From a checkpoint of a small class-conditioned image flow-matching model.
Model: 1.99M parameters, 32-pixel images, arch unet, norm groupnorm, activation silu.
Rows from block 2, named by matrix and row number. Rows with one number belong to one channel. Each number is 500 + 25 x the weight over its row's rms, rounded and kept within 0 to 999. All counts start at 0. Numbers have three digits each. After the name is the row's rms in percent of the matrix's.
# convs0: first 3x3 conv (model.mid.0.convs.0.weight, 128x128x3x3, standardized in use), inputs 104-116, a 3x3 kernel for each
# convs1: second 3x3 conv (model.mid.0.convs.1.weight, 128x128x3x3, standardized in use, transposed), outputs 104-116, a 3x3 kernel for each
convs0.18 091:498503492475485486466493523483503474485528496480492499492517480525500503537493523518499526511487519528486545522519479513496474498476485500461493503485513463462492513509513502506499495521502511540523489487510482484527529531516557516517490472473493450466489430482505461492554529528528503547481506533487484486478454480471468479499480550499491535515520510
convs1.18 148:499506520461487499474506510473489481519499499486502463464464490493494491538520511477477489492507526481511486499524529513480499508484505532531527509530519540555526466492534518555566490503515510523503489491501503493508523509471510476445514479469544494465474437434520498491519534499518511485498497495525534541487483505496538517512498485494504482469543494
convs0.19 119:531511541498498507498484504513508515537437505507458521480479526437554546513550526538494492483518522536462449511513533534534493492518535476487516499518475481519500479486519495507518532526495492510500498504505530546503488493517456500508539540489514482488522518509492514502545529460490466487449508531535524477479495498482465475539492467528477517474462505
convs1.19 088:489487526505484522456474484475508468515554482468512475494477487482477502473507500525515465495516468492533496482464482496469511505496477521509510523527496515543534474473483509492539505499522534455497506427491491462495505486465538519516506508479489488513469486483498523513477514528515485481515507481534524541502487498544528506530487493499497512511494467
convs0.20 106:466471506490510500484499464519512512526516491488487484508448498483501498485573486492497482462534488444527496471488512517483488509453472447492531473499510466505478487495495517515564523498521540497549512495544498534509490481500497507480514513479462499493492510499489500472470510507506527466494499487477478449471489491487527491548514464462469495464460508
convs1.20 124:492495496499516516484485489483496455516550454453508441500471504502515513505528523455475495438462497485526521510530474523545502513499508507484517493480522529530562491477476467507518478490490507492481492508522500510529512534475529546508507522490491490488491496501488523476541558529532471491493483525521471524496458516510507550540530515490492478500461420
convs0.21 091:483476475530526520520488501528477462468468508529469488472480456486491464458445447505472489533516497472463484521514492528491475532502509504482490514503518450501538497479476486518495555515510491486515497511492491494514504490543523544524452494491531529529476518528553526514450463480518537533478524493503496517506493513507510497515499500486479457509482496
convs1.21 055:474503468456485503493494476482488495478463478494481486507508497467444451505493483512476496488460478526505513487490480571542498495468468455489522503524528473507524492500538488476504507531565517530506506525495513541546531514521539522499511487491461510565435435498449467468499497495535539535519516517498499497532531540496492494457447453491511497492487512
convs0.22 098:501496463525497463553508511497464486511528476574495503561454481533501502533495481518501507481518491512544514487529485501501506516495492544493476513480469508506487509500521497506506539525540491503487525517475505502498479543484482538466493534485532481502504475503522471483494465449520511465490497479539529509503476527517505514531499527524467523491509554
convs1.22 056:462491508474480509476503500501462466493472487492474505512490499491473448503479448480516484518505528493517516474467528465493511453488493496494487499552496471515476501469480519495492495490514506596505545541494523560512502459470529453450509489484459490518451522524449527524494483488523480493510499476496475500493460493472452490468472463500531478486536480
convs0.23 104:489472479473513532475492517463437456495453501592509511501516458515470467470479460476516490500478482494503496490516493508481481509462501518506499563541514461495485549490498521469489553515512465520485474520488509501444529494460505506490496492525496497497492495501496516528483493493544503472479458460472512513459525490486503477507494523559526506601506478
convs1.23 114:498495499481511501510466463447492454510530488468492449497508502512492474501461463490515503452469524482463507483550490545504456476466476486515500517513483475494470511462484540522529564533505516497503448475527477468505464484498514499502475496482458505527447479491525498521532534536520493513521507506533520564487469525474470486525531481490502436453479474
convs0.24 102:477501552508485528485460495487463502472493462472493459468526517492502477493495485476499497497509496500507496494511483525465464497515540518518496497462474522475506486509517492441472481528575525464511495495547532515534517526517458510535495446450493478487501458410517526505515489450475459489530470442527551524571503491470481514506519514512489470501520535
convs1.24 085:468521526497522501469520514527531520519510529476502508540521481512509486490502534449493486478470534483433470479514495541515485559497495493489475495516491456491494500488504483486542506490547505462491515492495521482508523523540466518540468478498524559508538575523525537547478475476489485504497485517532538503500505468488503520474533544481555499502521516
convs0.25 101:477476507514506566524521541441406495458468490495522511530493495474482418489454475516460452476495489476500574501468483466477478507489493468505469500533473510497514483469461462499488490512508520489474511483471490504532505526509505477520479477501511475501539500474514492484466504522511467502497471511540503517542513526523512546502460510490465516511471459
convs1.25 058:475430464483451439491459461482488510483481516473501507509492492492468490533496475424468537463461517494463483458504502469441477493440454500497499496502518452439461534541533524526511526530520475475505513486512507481472465455493489495498482475513520472498515462494486498554508509502496491486492524510484473490485487484463489484559526528539532517524482476
convs0.26 098:508515493528529498502492485523510525596508512519478528458459458539474460445462506491516529525528503509544530499471474514513511525499518470452473458459480428462467514500499544510515492476502495504505499466496476478460517515512451502514467469465533532507525513523519532507494533511450466458491488483490499533524510531509511493503518495557523509505511496
convs1.26 094:529503479521497479552521520488492488486494496505516506475480485494499483488494498500465483483464470489482499501507503430507497533550547496507493471510515502530518498497501502505519477483496477512538497503550540503513502503499506499514528506516548499515508503497456448460529550522499500479469457463500506512529518503499515496517529530487561545550574542
convs0.27 115:507507471506492497499466471478485487458459532515470477596500532422474528508478480551522533502504536518517529506499520499523547497497517500503503547528527534535524528476495471475511462463469547520445548532461510503437480510481500524493486502519524500478484469484503487466484479532493469435490471511498471490476518487498499471455475514498485473553527470
convs1.27 115:516517522526522510536518506505498498514515514498494508483487495463497532457483484454505509488517485502476460519485479508510548476507533501485466485477502531486498526550516473549503541530483503458506504488549502470493476502490489520493485501492494457443488466458461492467541527538517504489492522532472494529468471485492521522539513481551505513537485502
convs0.28 104:497492500531475476520465477486468458510485485456458489488496430479450508471486484523490495507503522463504512500494434498507552505485492491467473511483472482443494512516497507519531520501500519503515505515535537507528475473522519490453453484493502493510537551510502496505543507524535490463524467472565531479512535528494479507534494466508522502538521538
convs1.28 100:471497491531513456500515470513490469486477503497488508502514514516517512499503499510511529446483485452457512478474486468513534556516486513487453496520520485464490532474469511515526488483486423467473467494462493486490503503450491521492517525519514461501467487517500511480511494491523492470525518493468491481508478473493508508518495453467538501492490493
convs0.29 084:480503479515506488482516509509516470507507474493488460506477482463489499454505485530481502520509513492510518505512518514507487547528525473467486490505495546513506519494505489456499534520522501489466491508523493501495477508476516513507487492463491551504500495488501514528515525518587553477521516500489517515513498488494478509481527463488462482482468450
convs1.29 056:490509520471491489514494501531492509495476495523486489500500502462455462494501489470504502464476490498490529492471498562523533516477490455503469501550525471536540503524514491474488503511512486538527463480465469485492547539532547524507511509497441451488477474470453476492507496488525524528508503500503508488514542531484495484466500485492496486513547508
convs0.30 082:470493481486502531459488494528516490540541513523504487494510466489497473503500454494494502501487509509522540508481474506488534527479501482473474516509514516498492484451466549501518549521501476466491493510469490514454473528516519564492472516521479474463490489484505467478524518523590578505486494499476518508460489494503490505512493495513487514513522526
convs1.30 067:503504533512504538506502514496454461492489475498502493490465483492471464516489473471503518496503501515512508533512564538516550515484490510486478542511517533508525500478492506519500509507514464531540483493533495497528520495533535492492521500498517502502497470477498486522520497513511468512514508516500486503488501537469483530507539476478514451500491481
convs0.31 102:511532515439509526473516536463504519505494472465470474509526501535491482490481457467464493492513511510491505519532512531506479498506526506511487519525542518495513524516508563528515499543502502504509470498506493478472417472447494504482533498484514493498507469458480496526549516507465482514519522506487517500527510482502499488457514485504534453521509512
convs1.31 075:482469457504480485505499500506523506502507522508515526535531508496491490491478484489533509536561525497528554469521465476524504464501510525523542513527529524530532512518517520516486499516500495510546497514544491501508491500492479502530490497498557545523541548495481515501539526520503493499511485504467479502463463503471474539494486481521497494497486493
convs0.32 107:478487491512510471481493515463472496509453477480493480549481483536449508529494456473502498482499505515507497493513500510460479518525486487497530502476502528491488474500528494432457462508508510471496498493529479489537528492473480509487498545502489537511483451533499484482525506477428570595497468499469508533481468506464492486524533550493486481481499498
convs1.32 154:493487466509516496510499487488506494494524490477522527508492507518497501519498499485488518476475550485548494461474515480476483453501486496505525492468457505515486543524516452481437413491469429501549470516539461514522492503503487537562511535564508544521497526510497504482501517490447480547525493494550505518515515542497499508501541506497532513434493547
convs0.33 084:512521531495518510501505505509499515505544541485495488479514520515555536497475463504494506506531502468484467516535512507496501504493503509486489468448468491496487468486485501498508478510489459448457451437469495491499509513508460471484513495484502497516514544544512497483518535556522531551556567568492482482471498477459469441477469494488486513502508487
convs1.33 054:494480507509513510511510502511528544520505504505484494518503494448438437492478476499463475492469500524562549444443455444454479469485489460473504492527518487495485466453455461468468517512542481540534465521501515526513495480479504510502501493495455495500512515513541531504482485477513521516525536535478494507499514513485484498546533494547511511490472487
convs0.34 101:477480469484517479482485479472469494485506513490527568480498521508528486546519536505498506478485516487482530527511498500499489515479484517522536484475514505461525536514545539508453514487504492478507515487509527500507515516552494571544492487495513490517502505483493505496478499521490488516525505459492492498501484528476450520524530530496541481489503470
convs1.34 131:521488500499524498482532474472490502533501519503500458460481508480465516513503517459484509452494523486497505491557478534533479482469472524521555486478482494500477482496521550515484473469490511489492513504510501514486505486491501488513483525541463495483502493452500500468513505485465487511481468507512528538488483530522472488470507494544539482482486480
convs0.35 102:477485495483508480472474493528472483504442447536498528477520455514502506528537518507499527531456484552462485476512508487539526496498515488509515498488490448462437439485509514550528506499468505526513475446490448469478492548533477504532497499493505506474523555540524509489513504513513505502495509504480505520510495517480498535493522508529530515560501526
convs1.35 090:532534518542532508520503502523552516549543516486506498517501487510490468463455465470485505485513480497542477516523501491476470493484485535510501537504510526514534499480461531492497504518519543532561480490513511512492490500487522524516486498511494476498500440460499488499532516524496509504539521490521524561469476538462489529555557455501508490472455502
convs0.36 097:502488507521503543513526512522515487470464499506481497517473447526509466526511466479499465516490452444452467465498521532500534465507472485543513474521520476488505518470504523466487503498491471441478484470479506481531446440456488522450531535502464497498529507520481484486526543524525528497539521546525546531533487508478497504479507522515543535553551536
convs1.36 059:526508501533505493527504488494496489512490481486459472498490487497472442538516495522494531497482514492505513497469496454486510489522506499509487512515511477474492465480486508523509492511532440469512488485483536550549473463468476472489478517512468486516540515500481512503505480535511489504525514521472496524479487491485484496533500472466453464444472471
convs0.37 114:521508536544527510548504492494440489497554536507519464468464448443415443462464433531503517494528505475543509477514505486521486497490515539528548548529529539541546482468525537506479496524506510515529516501523519497496542499441543467480493504514502499506492486482497503481481478479503513488520507488507516508451514464479514487496499493497480482481488474
convs1.37 123:464482452455510471512496506534507502500482494494512466519489507518505499504518506495480472517494458531533502560546492560490467501509485506508503474477473503495495532546542537539528507542521514491484508493477503472466472496489487486461472469472513510473553512447536496493490506496527544536534517490531496521532488527512486501506501517514493507485523494
convs0.38 089:500465490484470491503509507469480510498476499564525520455479507503511470560579513486499482473488503486475486492516487506496554521500521513541556458461477465486467481489484479495487497529506514516538512511498526501478521478511454442501482511480555556510505486497477457478531514546514534500500496491525503481505495498492496491483476473520559571492530524
convs1.38 057:535510502570539523521511513500497503513547515475519528513493488452447454483490489522526535528522498537541529547543540560590550518512514479492502493497511475486481462481514470489492472476496503505480477503464509533495509495489514491475518522510477506527541510493534517487494496505500491485507523532512506529490509507475482482521492491493502473537521516
convs0.39 092:546556515508518472529555519489515518472499506512550580480492486456489499517567542512488479480468473485489468453477489504486493494511525486459489517483511495489469553562529465483468517528552480447449469452465439431446510463482482483461477472498511534536464504512488487522517534524521545544499510498515525523458468472508520510462498454441452462481495519
convs1.39 073:481469468514484501496470479502503517490501479466484483483480496499488494515517505512518505494491514502475461480449474502501464481481480486490485501506513448480492438462469481486504502491475481502504485478473513519512477477470497497505478496502480518473495520510538523520538519514524520528508491504491514520470490502466486498558535517525519512487446448
convs0.40 092:490496496478488497494507485480478474486475494507523501497444512508488487507508559517515489506508523502521504495480508460475468510504486488471482518501489506493507508442457476461481521514506490490470449459453500479481525528538500465485507467515508505518494467485481534532532508510517506536477473480496520515484523513494524471450457489528508505519513539
convs1.40 043:479508497464508524484546556527517538533495514510490496496477488480463458498505489465463499483430480503448467515531517540523513540526484512498477501490493474463479513516543478496511525533543503517491519526522534510508507501483502481481484481511469495530522512553529486500488511514510506503499512539520501508516506515499474495530536540510522531500522514
convs0.41 087:523540515501503498500462464495542515492519499513483540502517501472469465480486494452468491477494489503509469499461503506523569485482523513520492504504525498490484501515497533547531526496492528506496517487505501473493523500542491478450490464470478500523483476512507474535470460468465475498477475482495480495453485517520520524521553557536552555545501544
convs1.41 113:528521527543479497461454505524529471480491485505508518488501517510510498483480511479486506495515498457520517473489498461474491545495497514536474489487457471493488548544537524539550492503454534522527458466486489476480495493500506518522487505514466511498481533506536567549524517503520533521529515491491484471513525521486512515476517460462484455511528521
convs0.42 086:463469470487465461490497463511502520460474516499450459502523486514513484499491524518538477493480489502466481527520523513502502497527516491465481478476496509535489518490512506493478526487494469466455482496464479477463468528523465535532484501465501501552496460486495485497470452446499496513505491501514513518487499494489491490518484537482502474476475479
convs1.42 091:502500495501515542524507504524530539510532520529492455516527513510467473538489484473501518478490505512532531505519485552505470472475500524498488479469487504500487485506497502508475514492439563528523519533525482492486482490479504535536523529518492493490537521479536503495530527543482508556479510549502506516497520523455474527517534534500516475483510501
convs0.43 108:533535505513495545473508567517580520472532491482488557485511471510517499405487513503492495485494480450478464478546473497519488504535511537506493526534488501502481516546488487482545482494515474482504492516522517529548521506511522515471503492491500494510480509515505487501492509473477521481443476507515488511517486458520520480485457541496471510522486518
convs1.43 107:496498510492495519499506458462495474515531515473486485480487556500494516501480500510522500521508463508505476511513508516550522484459492482514531440474491474502505505488555499499495530501512505487525509472506481478520485499491490482488443473488498511511506474490517465455502546519505489512485501542512522498488502492496486493484490512492494510481484487
convs0.44 107:483478483489495488502487508503477459533514420474466471530523494548530502481512493491501525487515499520483471484492510544493430503471500527511507525496479541518504530483488496473424498508496533529479500479501474510474496461483483546612531553570504486475461464507515475473490507505473469536515507540503544533548516456525478461519465485519497480510514492
convs1.44 141:499498493474480458507529480540521511539502507496505515484499489472482474475489510474496504496535512494487486503526476546463435530473515481503510475438421484482440549508505517490482537549493546487503492484527501494487467493512440491516466470468552523504506504480446517538454499502427485501485493470508504490521507510495525503492515471509477468514504485
convs0.45 110:472488465493505548516512472533493475495505482537545497445518551536492512473486527466467483510498494552557477510470522484494521473499514507506470457474470475477476469491451451485576447517539492530524502517487500502526510535549569491513507492524504544500465524528485517511489514487466476469508512541479485453486503465472488421507498501503494553489516507
convs1.45 110:528542507495511518475502498488472465528518506501489448470473514458521513458494496486517507483482457494536510502479486481516566470495475532520525520523508557547546411507489460519495512510457482528489511496484507479531479516505528531507518518501486475505484494473458533468487514521490471489501485493520534569495490513506511531515524470525556499495547516
convs0.46 102:467494468525533486521530518475521501511525507494506569496555506529556514556530493489482487487503486501503481522521512534504507504496481533514512494487478463464468504520509524510474466489487539514507554507455500511514496532496497494497514504512494489490502519506475495506494487515469539534515522518496501509460463485471457483452458474554513526487519496
convs1.46 120:474493515504493468470510524466480473478469488486450460498472484506446470485447476538518474495494481498480482498481514526499531565516501496544495520528482491487489389443485457467480490499476444485502456484469497510505500499475519510487478501488492485524542510552550511512483481477471489495505486487547539545521503520516481474607537540511492478484541509
convs0.47 092:489519505495510472498501480489451463497487481447457456485513510531490485465445422477478479487466480478480474505482487512520535518512540516515531490470497483468476505509486485500468485449468472495481482473481484486487541513529477486532497523530463473503487489504489502528547520547532510544519538538492508506536513517492497490484503486515528563536508533
convs1.47 077:492489467478506507468471480527533535506506494492500476511508504472471473503508488498498515481502475510493519456460458460459448482509510515520475497501502463468471487486466489453473560527530481511478472509488494516495463454475510506512517513507475474477495482501514535543477485493486469479512507535502549564471515518500501508509513501513508479473492499
convs0.48 099:478495521474478527494491485500489539537491496573499491503498508500511462480467490499513497463507494462470471547542453572510497565510504509491486505491497491489540473462457462532497492511519479509478483486486479505506477499538499537526485552523508485503543488501528467488465521485499526483503492516485513507507532503545499478478475495523527496507530495
convs1.48 059:508515495451524515469525530523539534515523519517485488515529526504472471506491493536458522532486529470487491507490438511473436522506454516493480493490493542528488503511527546519507486487478478451487508513504515523519498510550499505520523520530479492507510560548456487490465506514494516501510525502493476471519467475517471511524510475518472475511508511
convs0.49 103:483469490459444456474482490489495515476493512471446444476527531604547574466468457507537517531516545491472462559546537533507520493504491535556555533529533459471455561545528472487477482465479497532545505495512472490493482473515540553589490476476506489480460470492492507507502481526472470506513544542541548514521516511497500497502517506439461459506489492
convs1.49 100:541524519435470458461475463518525537459465481507517528485503504502522541516508517495475499542483522523534570481485489503483456511475507486478511522540577517500488517511515511510540518474474538538556529515535491532557496504495497502546498468472513528525495525490463494512510511505492507512534525537488470489488482485509519537524495493503483535508455486
convs0.50 096:491482499490499503484499490532516478586580496494527498528515484549508469537515473505497477504483466508505467502507465506503468489503469498504468500507456510510465475474506544530541493521527518511505492515490504528485496494456514481442516508513467486480490510489492528489464510512473505535521522530492498514509510533495503501582557530545530517500521493
convs1.50 095:479515518496522510503527499519504506482464470489477510495458469525467485515457517487507485511511466549507475490458488504493558503477528478530512495526515487493489517492467535494459487480459516484509505503512492487472477533513501536506504529494482462481506476485532518531501495499497498524500493517506489496465426456464446474525494511523495484516483460
convs0.51 094:499498484534494498523479471499547530524539484538479471511492445516510483479519516496516495489494493494492510500527518494482470496486480496530514502503518516482531460509482462504536469489518455461461485502476470534491491514483447489518449507549496491521500490500498506534491500549463506528463520524489510440495483459503463474484478470477488461468477450
convs1.51 097:517499480504513512488512520487522505504504477497475469489480512509477484513474493465495563476506526487495490499494509504488499495497520461461534479481519519503490465532577470510557478486516491468523486508495498523502450488515458482504502506521518525457519519492525544506486518549495524548488509519516498522534476508520485524521514483482454488490475500
convs0.52 100:518526502515517476496515468509486502548507529537490491468524528481517495492480487539527475562508462548503497506482506485480530488500513475497499477508485486516474481505514515507497473484480463468501474503499498503494540487452568546450513522453478552557508557578505528530520521513475523504533541514518499519534476524546499508468481533524439533523494510
convs1.52 145:485481463518472498528501504488506511478529502485524488545531505512513490495478480511493492518504459489497492488544472503559461483522495525484470524504479531538523498488531502523527489527511478482470493485500502498503522489501536494494516510490479476527481466531457495483528500512511464495484472473504495466501517484498501474515508504507529501483501483
convs0.53 100:495481492494513495483513456531485502476515498494524462515456445537451487493484480464477485498499506505547501528500527457504522508519486506483472523510528517564496454445437454454442479464460475464455517495546479516524512551514545502498517517535499502482481484506491511505480511488502438437495484441533469489510497482482487475519504482478491545530475492
convs1.53 059:489493484496487473492510494524499532510498539517495493522489513481459459505505491539506506509496492501460511511484458490494557505495479532526479520488477525480457531523520529541516500498500458481508486513527515530509513508501498498502491493508496460551510512561496496529481475498528508527490533538516492478491485490488503520549505520510507499554505484
convs0.54 101:488475502506483507488474506524539532551454518472480479462462498503504509488486486454513466485483513491501565516522506508495500478491453486504485493498496497479481522487503482488511476493518496466490473472487479474488526512509543579566583528492495524509495500498514497494459481496441499488521528494476508475504480468489471498510526525521515487495500539
convs1.54 080:496493479496474487482473508504518558485504493487482485561538529521503518486472489543500476552504466534483449502530462545533432479507489491467451482485503463482526444474490446457485474496509505481504497489518485534556518468492469442493506502492487482487490470463462464483498488516486487527493491518507492502526523497496477503518515579522528514495514498
convs0.55 102:473443458453478495518475482493507498562523523580487546499502541505509502543488485511486503516494485487512503491540483493551480510517495547506490543482491540491509488490456545529471507493461491520503518509471514493518513472507518500498538485478491501509508502478513526503503464465478491487513521480484486479477511498479502493487511465514521507508496477
convs1.55 057:559523543516545547511567540501499495473485505506495510520542510501525488497512506491502470488493500519484521497466526489467579521514581496504464490492483508514470556505525548490492515492495522514527539508483502498474496477486500515504532526501484473493526495500497510515480474524529508491530512485497486481497497494471491480499502530488462485532524538
convs0.56 103:533493511494487508533503503476484471444486528447467501452500537549501500535512495480495514514493486475483503536508510510533566494519492518516499523520536495530512479494512448469534499495473507502490531481495500506525505490521528488453511507489498509513464483513483499489518513499574512449467467474508509547479523582490507522492462479500461523503513479
convs1.56 141:498482462438498523440484522514516519481495503521504492509494491496491483460494510455483536544535543521474540461487460473508540509500511474518501482494480484490506541542492485520518488514495479510473509503510487507539530510514488510500496525529462477478482519483514548470497512529520475475513508491495504490453488473452483469472501531485476498511505483
convs0.57 102:470501485491489482488464479501564513478546482465435492503467463501515482483509492537513476497520492469495503469493476549495475492486456504500506522492468466508493489498498541492487458473511516507490467500488495493475493482505509514492478578503461525498471478495451485517507477474476451461478517494478500519511519509489455468556565491475471463483468511
convs1.57 099:537459504519484525534542525502540504496498491502459493523494524527504522506511509514462510529528522490459490550568487501474496496451503536515491474530496481541487462468513510515542482475500551493527522471532497480506502472492492537506476485475540506541495472484519524505489463508499509501530579508491505466515495494475499503483526521479479495472454461
convs0.58 100:471486507509501492503479472479525515501518535469468461524554559514492568457457521514512524519488487520519502503497486516520521534503482518511508496523468506483466502486475494476478474489504468540535503510526511457517516533528565502495523521550512503486509538490523499438507486523489504526464478527516496509500498530518523496491433466501490423496500436
convs1.58 057:490500501457495505457511532513513526496490506517510521483483475469483483499481496469459507511486492501478500480456449511441510530471498518490494525482501505480501500490502501506497477494505490515540470500547475523522482507515515501519513488505545505499510520491521520503485486481484510496478480480450474458455483495475504500527495475530509501515497525
convs0.59 105:519510496502505518493506512506517487474527511537511512494484507482491492491488501509476509475450511510489523508489494483529482464475508512511484536552493470500460511495508470544541489498481505507517486545472516537495481480492489474539495519527494499490471510463479503438471491468489551514501520528512513463486475484450471489510483479471458469527445481
convs1.59 070:496513547560567568542522511499493516525505500513526534498497531472496520485512522509508504501540555516538539515520538487462576506504544518535497484510528497509526520534488488493474476471482526456521514465494508459441480512510510556540471497477552489461513492458529506457532479506477467493466495504458489499497476494494494487488499501492477518486456491
convs0.60 101:502477478482468497461471504476464463453458481519482511499465495486506537580479494527470537507518510564521499504513481489515545510537503507502483585517485564520500467459457473462467525467457515494510489472490509507502541530516515498479518528509538484462527452475534498489508488495527447484510467514506506494499531521514468518539524502464506474499520502
convs1.60 088:457474518457507505496496504491500476472496493540524516519512481481440467524489510482497502466453468485490510486502520546507570505474499490500415541543478500497468526485458512465480513524523518497504509504468438464524531510497547528505511514485484504498479470460458491494487481493568520475499494461453492471470514529459468478476514491498515492507518509
convs0.61 097:479485489525481496512506484424510527484489508509486522501518529522493499541455470493510455485492473507515511479520509513475509514504488485468473469454474466471478487510499467521508482475459495484492546474500535508486515500525505493518541529494507535485499580503483512521513509508499513482494550494460546468449516486477473502470627464480585484493498537
convs1.61 106:548460507529484516461502501506522503528527509532483515483474488488475466475468472522535510458493534436459509506487502481451500476428495483531482454526484450512465559498484564531487504496474511458518493440511488487528513440474514516484515504472486477497504441480519464512473498482499504456525534464496527492496511479518518504503515477505517464531508507
convs0.62 107:518477501535500514498543538492496495473520522459470502521485500511504521550516540543514505467492478476466493504482485498518495482492495493487461505497486504467473475475493513469467597506494511479476486498472456502475504493508496481470506467506510490511515516473491536523498489472483485471532575565533499499532545477468436450539532498542533515482486490
convs1.62 157:485531521565565543522534509525523516502492493504519539535511494516504504518496491487496514497473478538517508514500515476451560509474529522507510494469513491492501591473486477437450486494506489483494505490515532515503523536544501539534488493506506507457473472483511520513524501529495482485531524524527476504512477490490491512487489513453500538499499503
convs0.63 097:498470463492463483521469504503493445509504445490465471510474484478519544463539543469454447483510523498553504538501495485517495468473500459438461486513514501501471512487474532519508534504492489482478445507481442489448419472481520479494449472524471472506435466514511482526486502496508530519481534521530463498514470496486487499469504506486502521514499485
convs1.63 047:495481534523486503507478498483515522508512535480504522533518518521502520526521508500480483486485516545529552473513512469492494505535553520501474500478477516510490484470501497487479561510436523545513506506520478493518535530547497503551488486544487507502513475483490495537511481480502489514481471495488491490517513496507520487535480477498568537549513508
convs0.64 104:492549488549552481507536497453522485488520449496476477520504449476510463473507490593480505547495469551487468493519497505534466486495478499481516496502533508506511510514494536556442509551487534533480519514504502512498491462500516484475514513481570500444566502469549502490552536533538513496538508468511512499484489479499492501493486488478495503476481478
convs1.64 111:499494492507485495475499507513515505520504509513505501513502484517517508497498487477517489475553484509542497479481497503484453505501473503520506492475473473489484522493484542474465461436463493509505461501520473497539484510503469512512469510498544525525481482510510495537510517492509526509516541542445506493427507499424500499537516486488470472491474485
convs0.65 104:469485512467497510499514491466490500478475483611600508482552529496517477545512470531488485531518524533488509525517486507496510532508470508522501510497548521482501520505513488518518516545513536542534506478495475480516532495557518519527491507494521509503515530497548529504467459492489489517495510525495496493477480498519496465481507503482507515513455509
convs1.65 098:504498477491509508456489478475468450493497493500500488466446446508486478456461458500495530474482453496506529501539506513508493456503479500517535497508513494485511463464527497474486507509502498517520505482500547523515468490511461499510437484514470545479484500503469515490480479520468486497474510533479474499477482513474495496463525452507496474488475493
convs0.66 100:535522478519530467475499467555536508489533499498469467528539470529489481528485549500496484494519544496552553508534518514500491507491518518490502468477481495469493537495464506494460509515476477517511474488486480495498484563522489536522486528535505539524504540500494489503464529560524504492521481496492492506468507481469463462466502514504508486517508507
convs1.66 123:501479499474483484479506484484507506494494476468473460483482500514471485553541517469516531436474502504537502488468469501480494506480493476484474479489543517531502506483500521553508544528466504525550513493473525542480507506504497498521515503525530527558488479508497521509491491531499488497473487542489486495550527511537536571513498526493479523463535541
convs0.67 104:508483497506510515506493482517458479514485513474546443544481517492450514504535516515502486507545517479553521504486551487536470508580487518486499506515441497451442493503495486519519493530472483508503517508501508508489503544447481482430485468537508496525510476513468520497505502541577517505504503518508485519512511536496512515485526482475497491485504460
convs1.67 113:498492455522521492537500538491494490481504463458519456506463485492513513486504494500537523496487479548458491491445493467501545453507460491492449541496454520507475509514500475476519503472485488508484473479492489460495498538519502491488498497485488502496528507496508520484510523497533476459472488474488500474483526499484496468526494510461480563495489504
convs0.68 101:500497496483487495492495497478461511476456494491483518533542503486503478514511477500448475532481491502481482501497509502474480492511489461500504467500497487476498502492499464491508503488479480463450478474437508455492484532501495526530466496518496484490506483469465496475536529490480509489494499485463460492516515489505535482494484465490478462486488500
convs1.68 130:523508488542509481521528517535504491519483482515505464506493462488482496491505522496524489499534501503500495504479550507455543491477530484471478502499473503495462485495471495495505523468502513497487503512504524540518467463479465470496475482508529522481510499484491477464467483492478488539454478489457484488485495483527557486510491529527489526510522519
convs0.69 100:503485515535510476481493484566562563514492457533475474592563550502453438496478464471529473468509515481487452504529527523493482515459458514506535532504505521475464516514531490449512484470424460498498488496487470497492514503511484485484492500476529504499527492496497496508508534505496452465476477507501538521458499471472491489453494487459528498505540487
convs1.69 117:559515492522464467526492529543497474510458474513480493492511485540543535454454459529480449512526519484505498521497451570509499497477511489504472520511468498505471544578555489572518468503511521488495515487511529501535502487463508485472504470489488520507502477468506485479499512490499519519518502511536475480555496486519495474569537533551466476500513496
convs0.70 102:510491503524484499507490502480529484501518468507523491535514504476505525532522488513473508455484527473495503498499513526475469524517506553518520561513485535519484515516530490481526488540553505535530531517505525493471488472482472489489504546524491490523501502526521479492467531507500538512504460479464455495494474497449525496491461440515459470479492499
convs1.70 056:511484522521454489523506504513476507505455501500476500510511514518531555494513495473503538483522504567540571496494520474508502509548524487484489528516503492481462519511476468471474487482438544529475514484511514481501459494500491482509483490485573520502490499518437507491487487496466448500481476530456466488488495509506489515559517531514506537492529541
convs0.71 099:480452485478496519523511474481528504488468553503445444497530547492518514507465464508491516473499478497487459496507509490501493532477486477524534496494544495505512499486512503545516492472460516534500515512488503548473496446524537470458428532512522474494477476529501470470511538533540523500483530552512509528516539509514490488520494490491455489480524512
convs1.71 075:471465489477476511493515504520518511491502521534486494522498530525502507484481505580506503518543502440470486514512499489477538526507508480506467483526509497484496485489478514507466479504477490484479542489500499489515488480495518523492498492496473498472472531499518537470450500538499484457506541515476503497457471490487523510551522514499499521477501508
convs0.72 106:498484499460479467505488480478475493463442465528510482503540579514498494521531524527540502467495497510502489469481525505511568494502502517508528503499520490501491524478465480507516460456476473488524500516505517510504484500530499498512489479499515525513509539541491513558499524510511458474510510518499503505509500534518496492521494478478479536499505536
convs1.72 091:509496525535550551516533577549513496503498499521504518492500482507535540435452498486512510532510537493469479489469448525507503504479562482517499495514486481486469502573554469502487505506469526489495513550563527556576510509510516521546509509525510559461470520484434468493497512507501521499501511503512519517501504489495486507524507494525500475512515505
convs0.73 096:482463463524505496515505541480475496516504512517485558485468479594545559487453472470470467500499486500475483478496519511503494490491542478490463498498519474468499494487489499521482546528526508509492488513520467496520514543554544536566514523512499496500537523503539531529492507511509501493488492487462467460464498447484473469511509538509496495512518526
convs1.73 124:468448474466437471552510525498480498471470486513492505503471463546518524489455449498512503536535543501515553527525511504510495498517506497496516490478499474473489477506509486516550493509524540533544517496491520514518526506530554513517522498512529530529496530527437466481531522545472488514477483504476456494498503534526542545488479487495509517525519505
convs0.74 102:503498482466451472514496485513508456438458492476526521501554472494482503542497495495497458451489509503519513463489469510499431494501475510535525472519483457457479522526497535491469508501472505503491513509482517485507491515502447470557533501499531510505537522477497508489521514533522543557505547525512487508507460461492502460478471505501521464471500465
convs1.74 111:516508524459494487481508449490480497534507525501557499492490472517522526525520528486485474456499493499513480496472479584518493495508515540538568519481502497448482489472483504492528491439488514519513500500507497510515513514520516537587497513506536560546493503480509550537512510490532502563527514532494486508488492521470496534508526504511486484429432505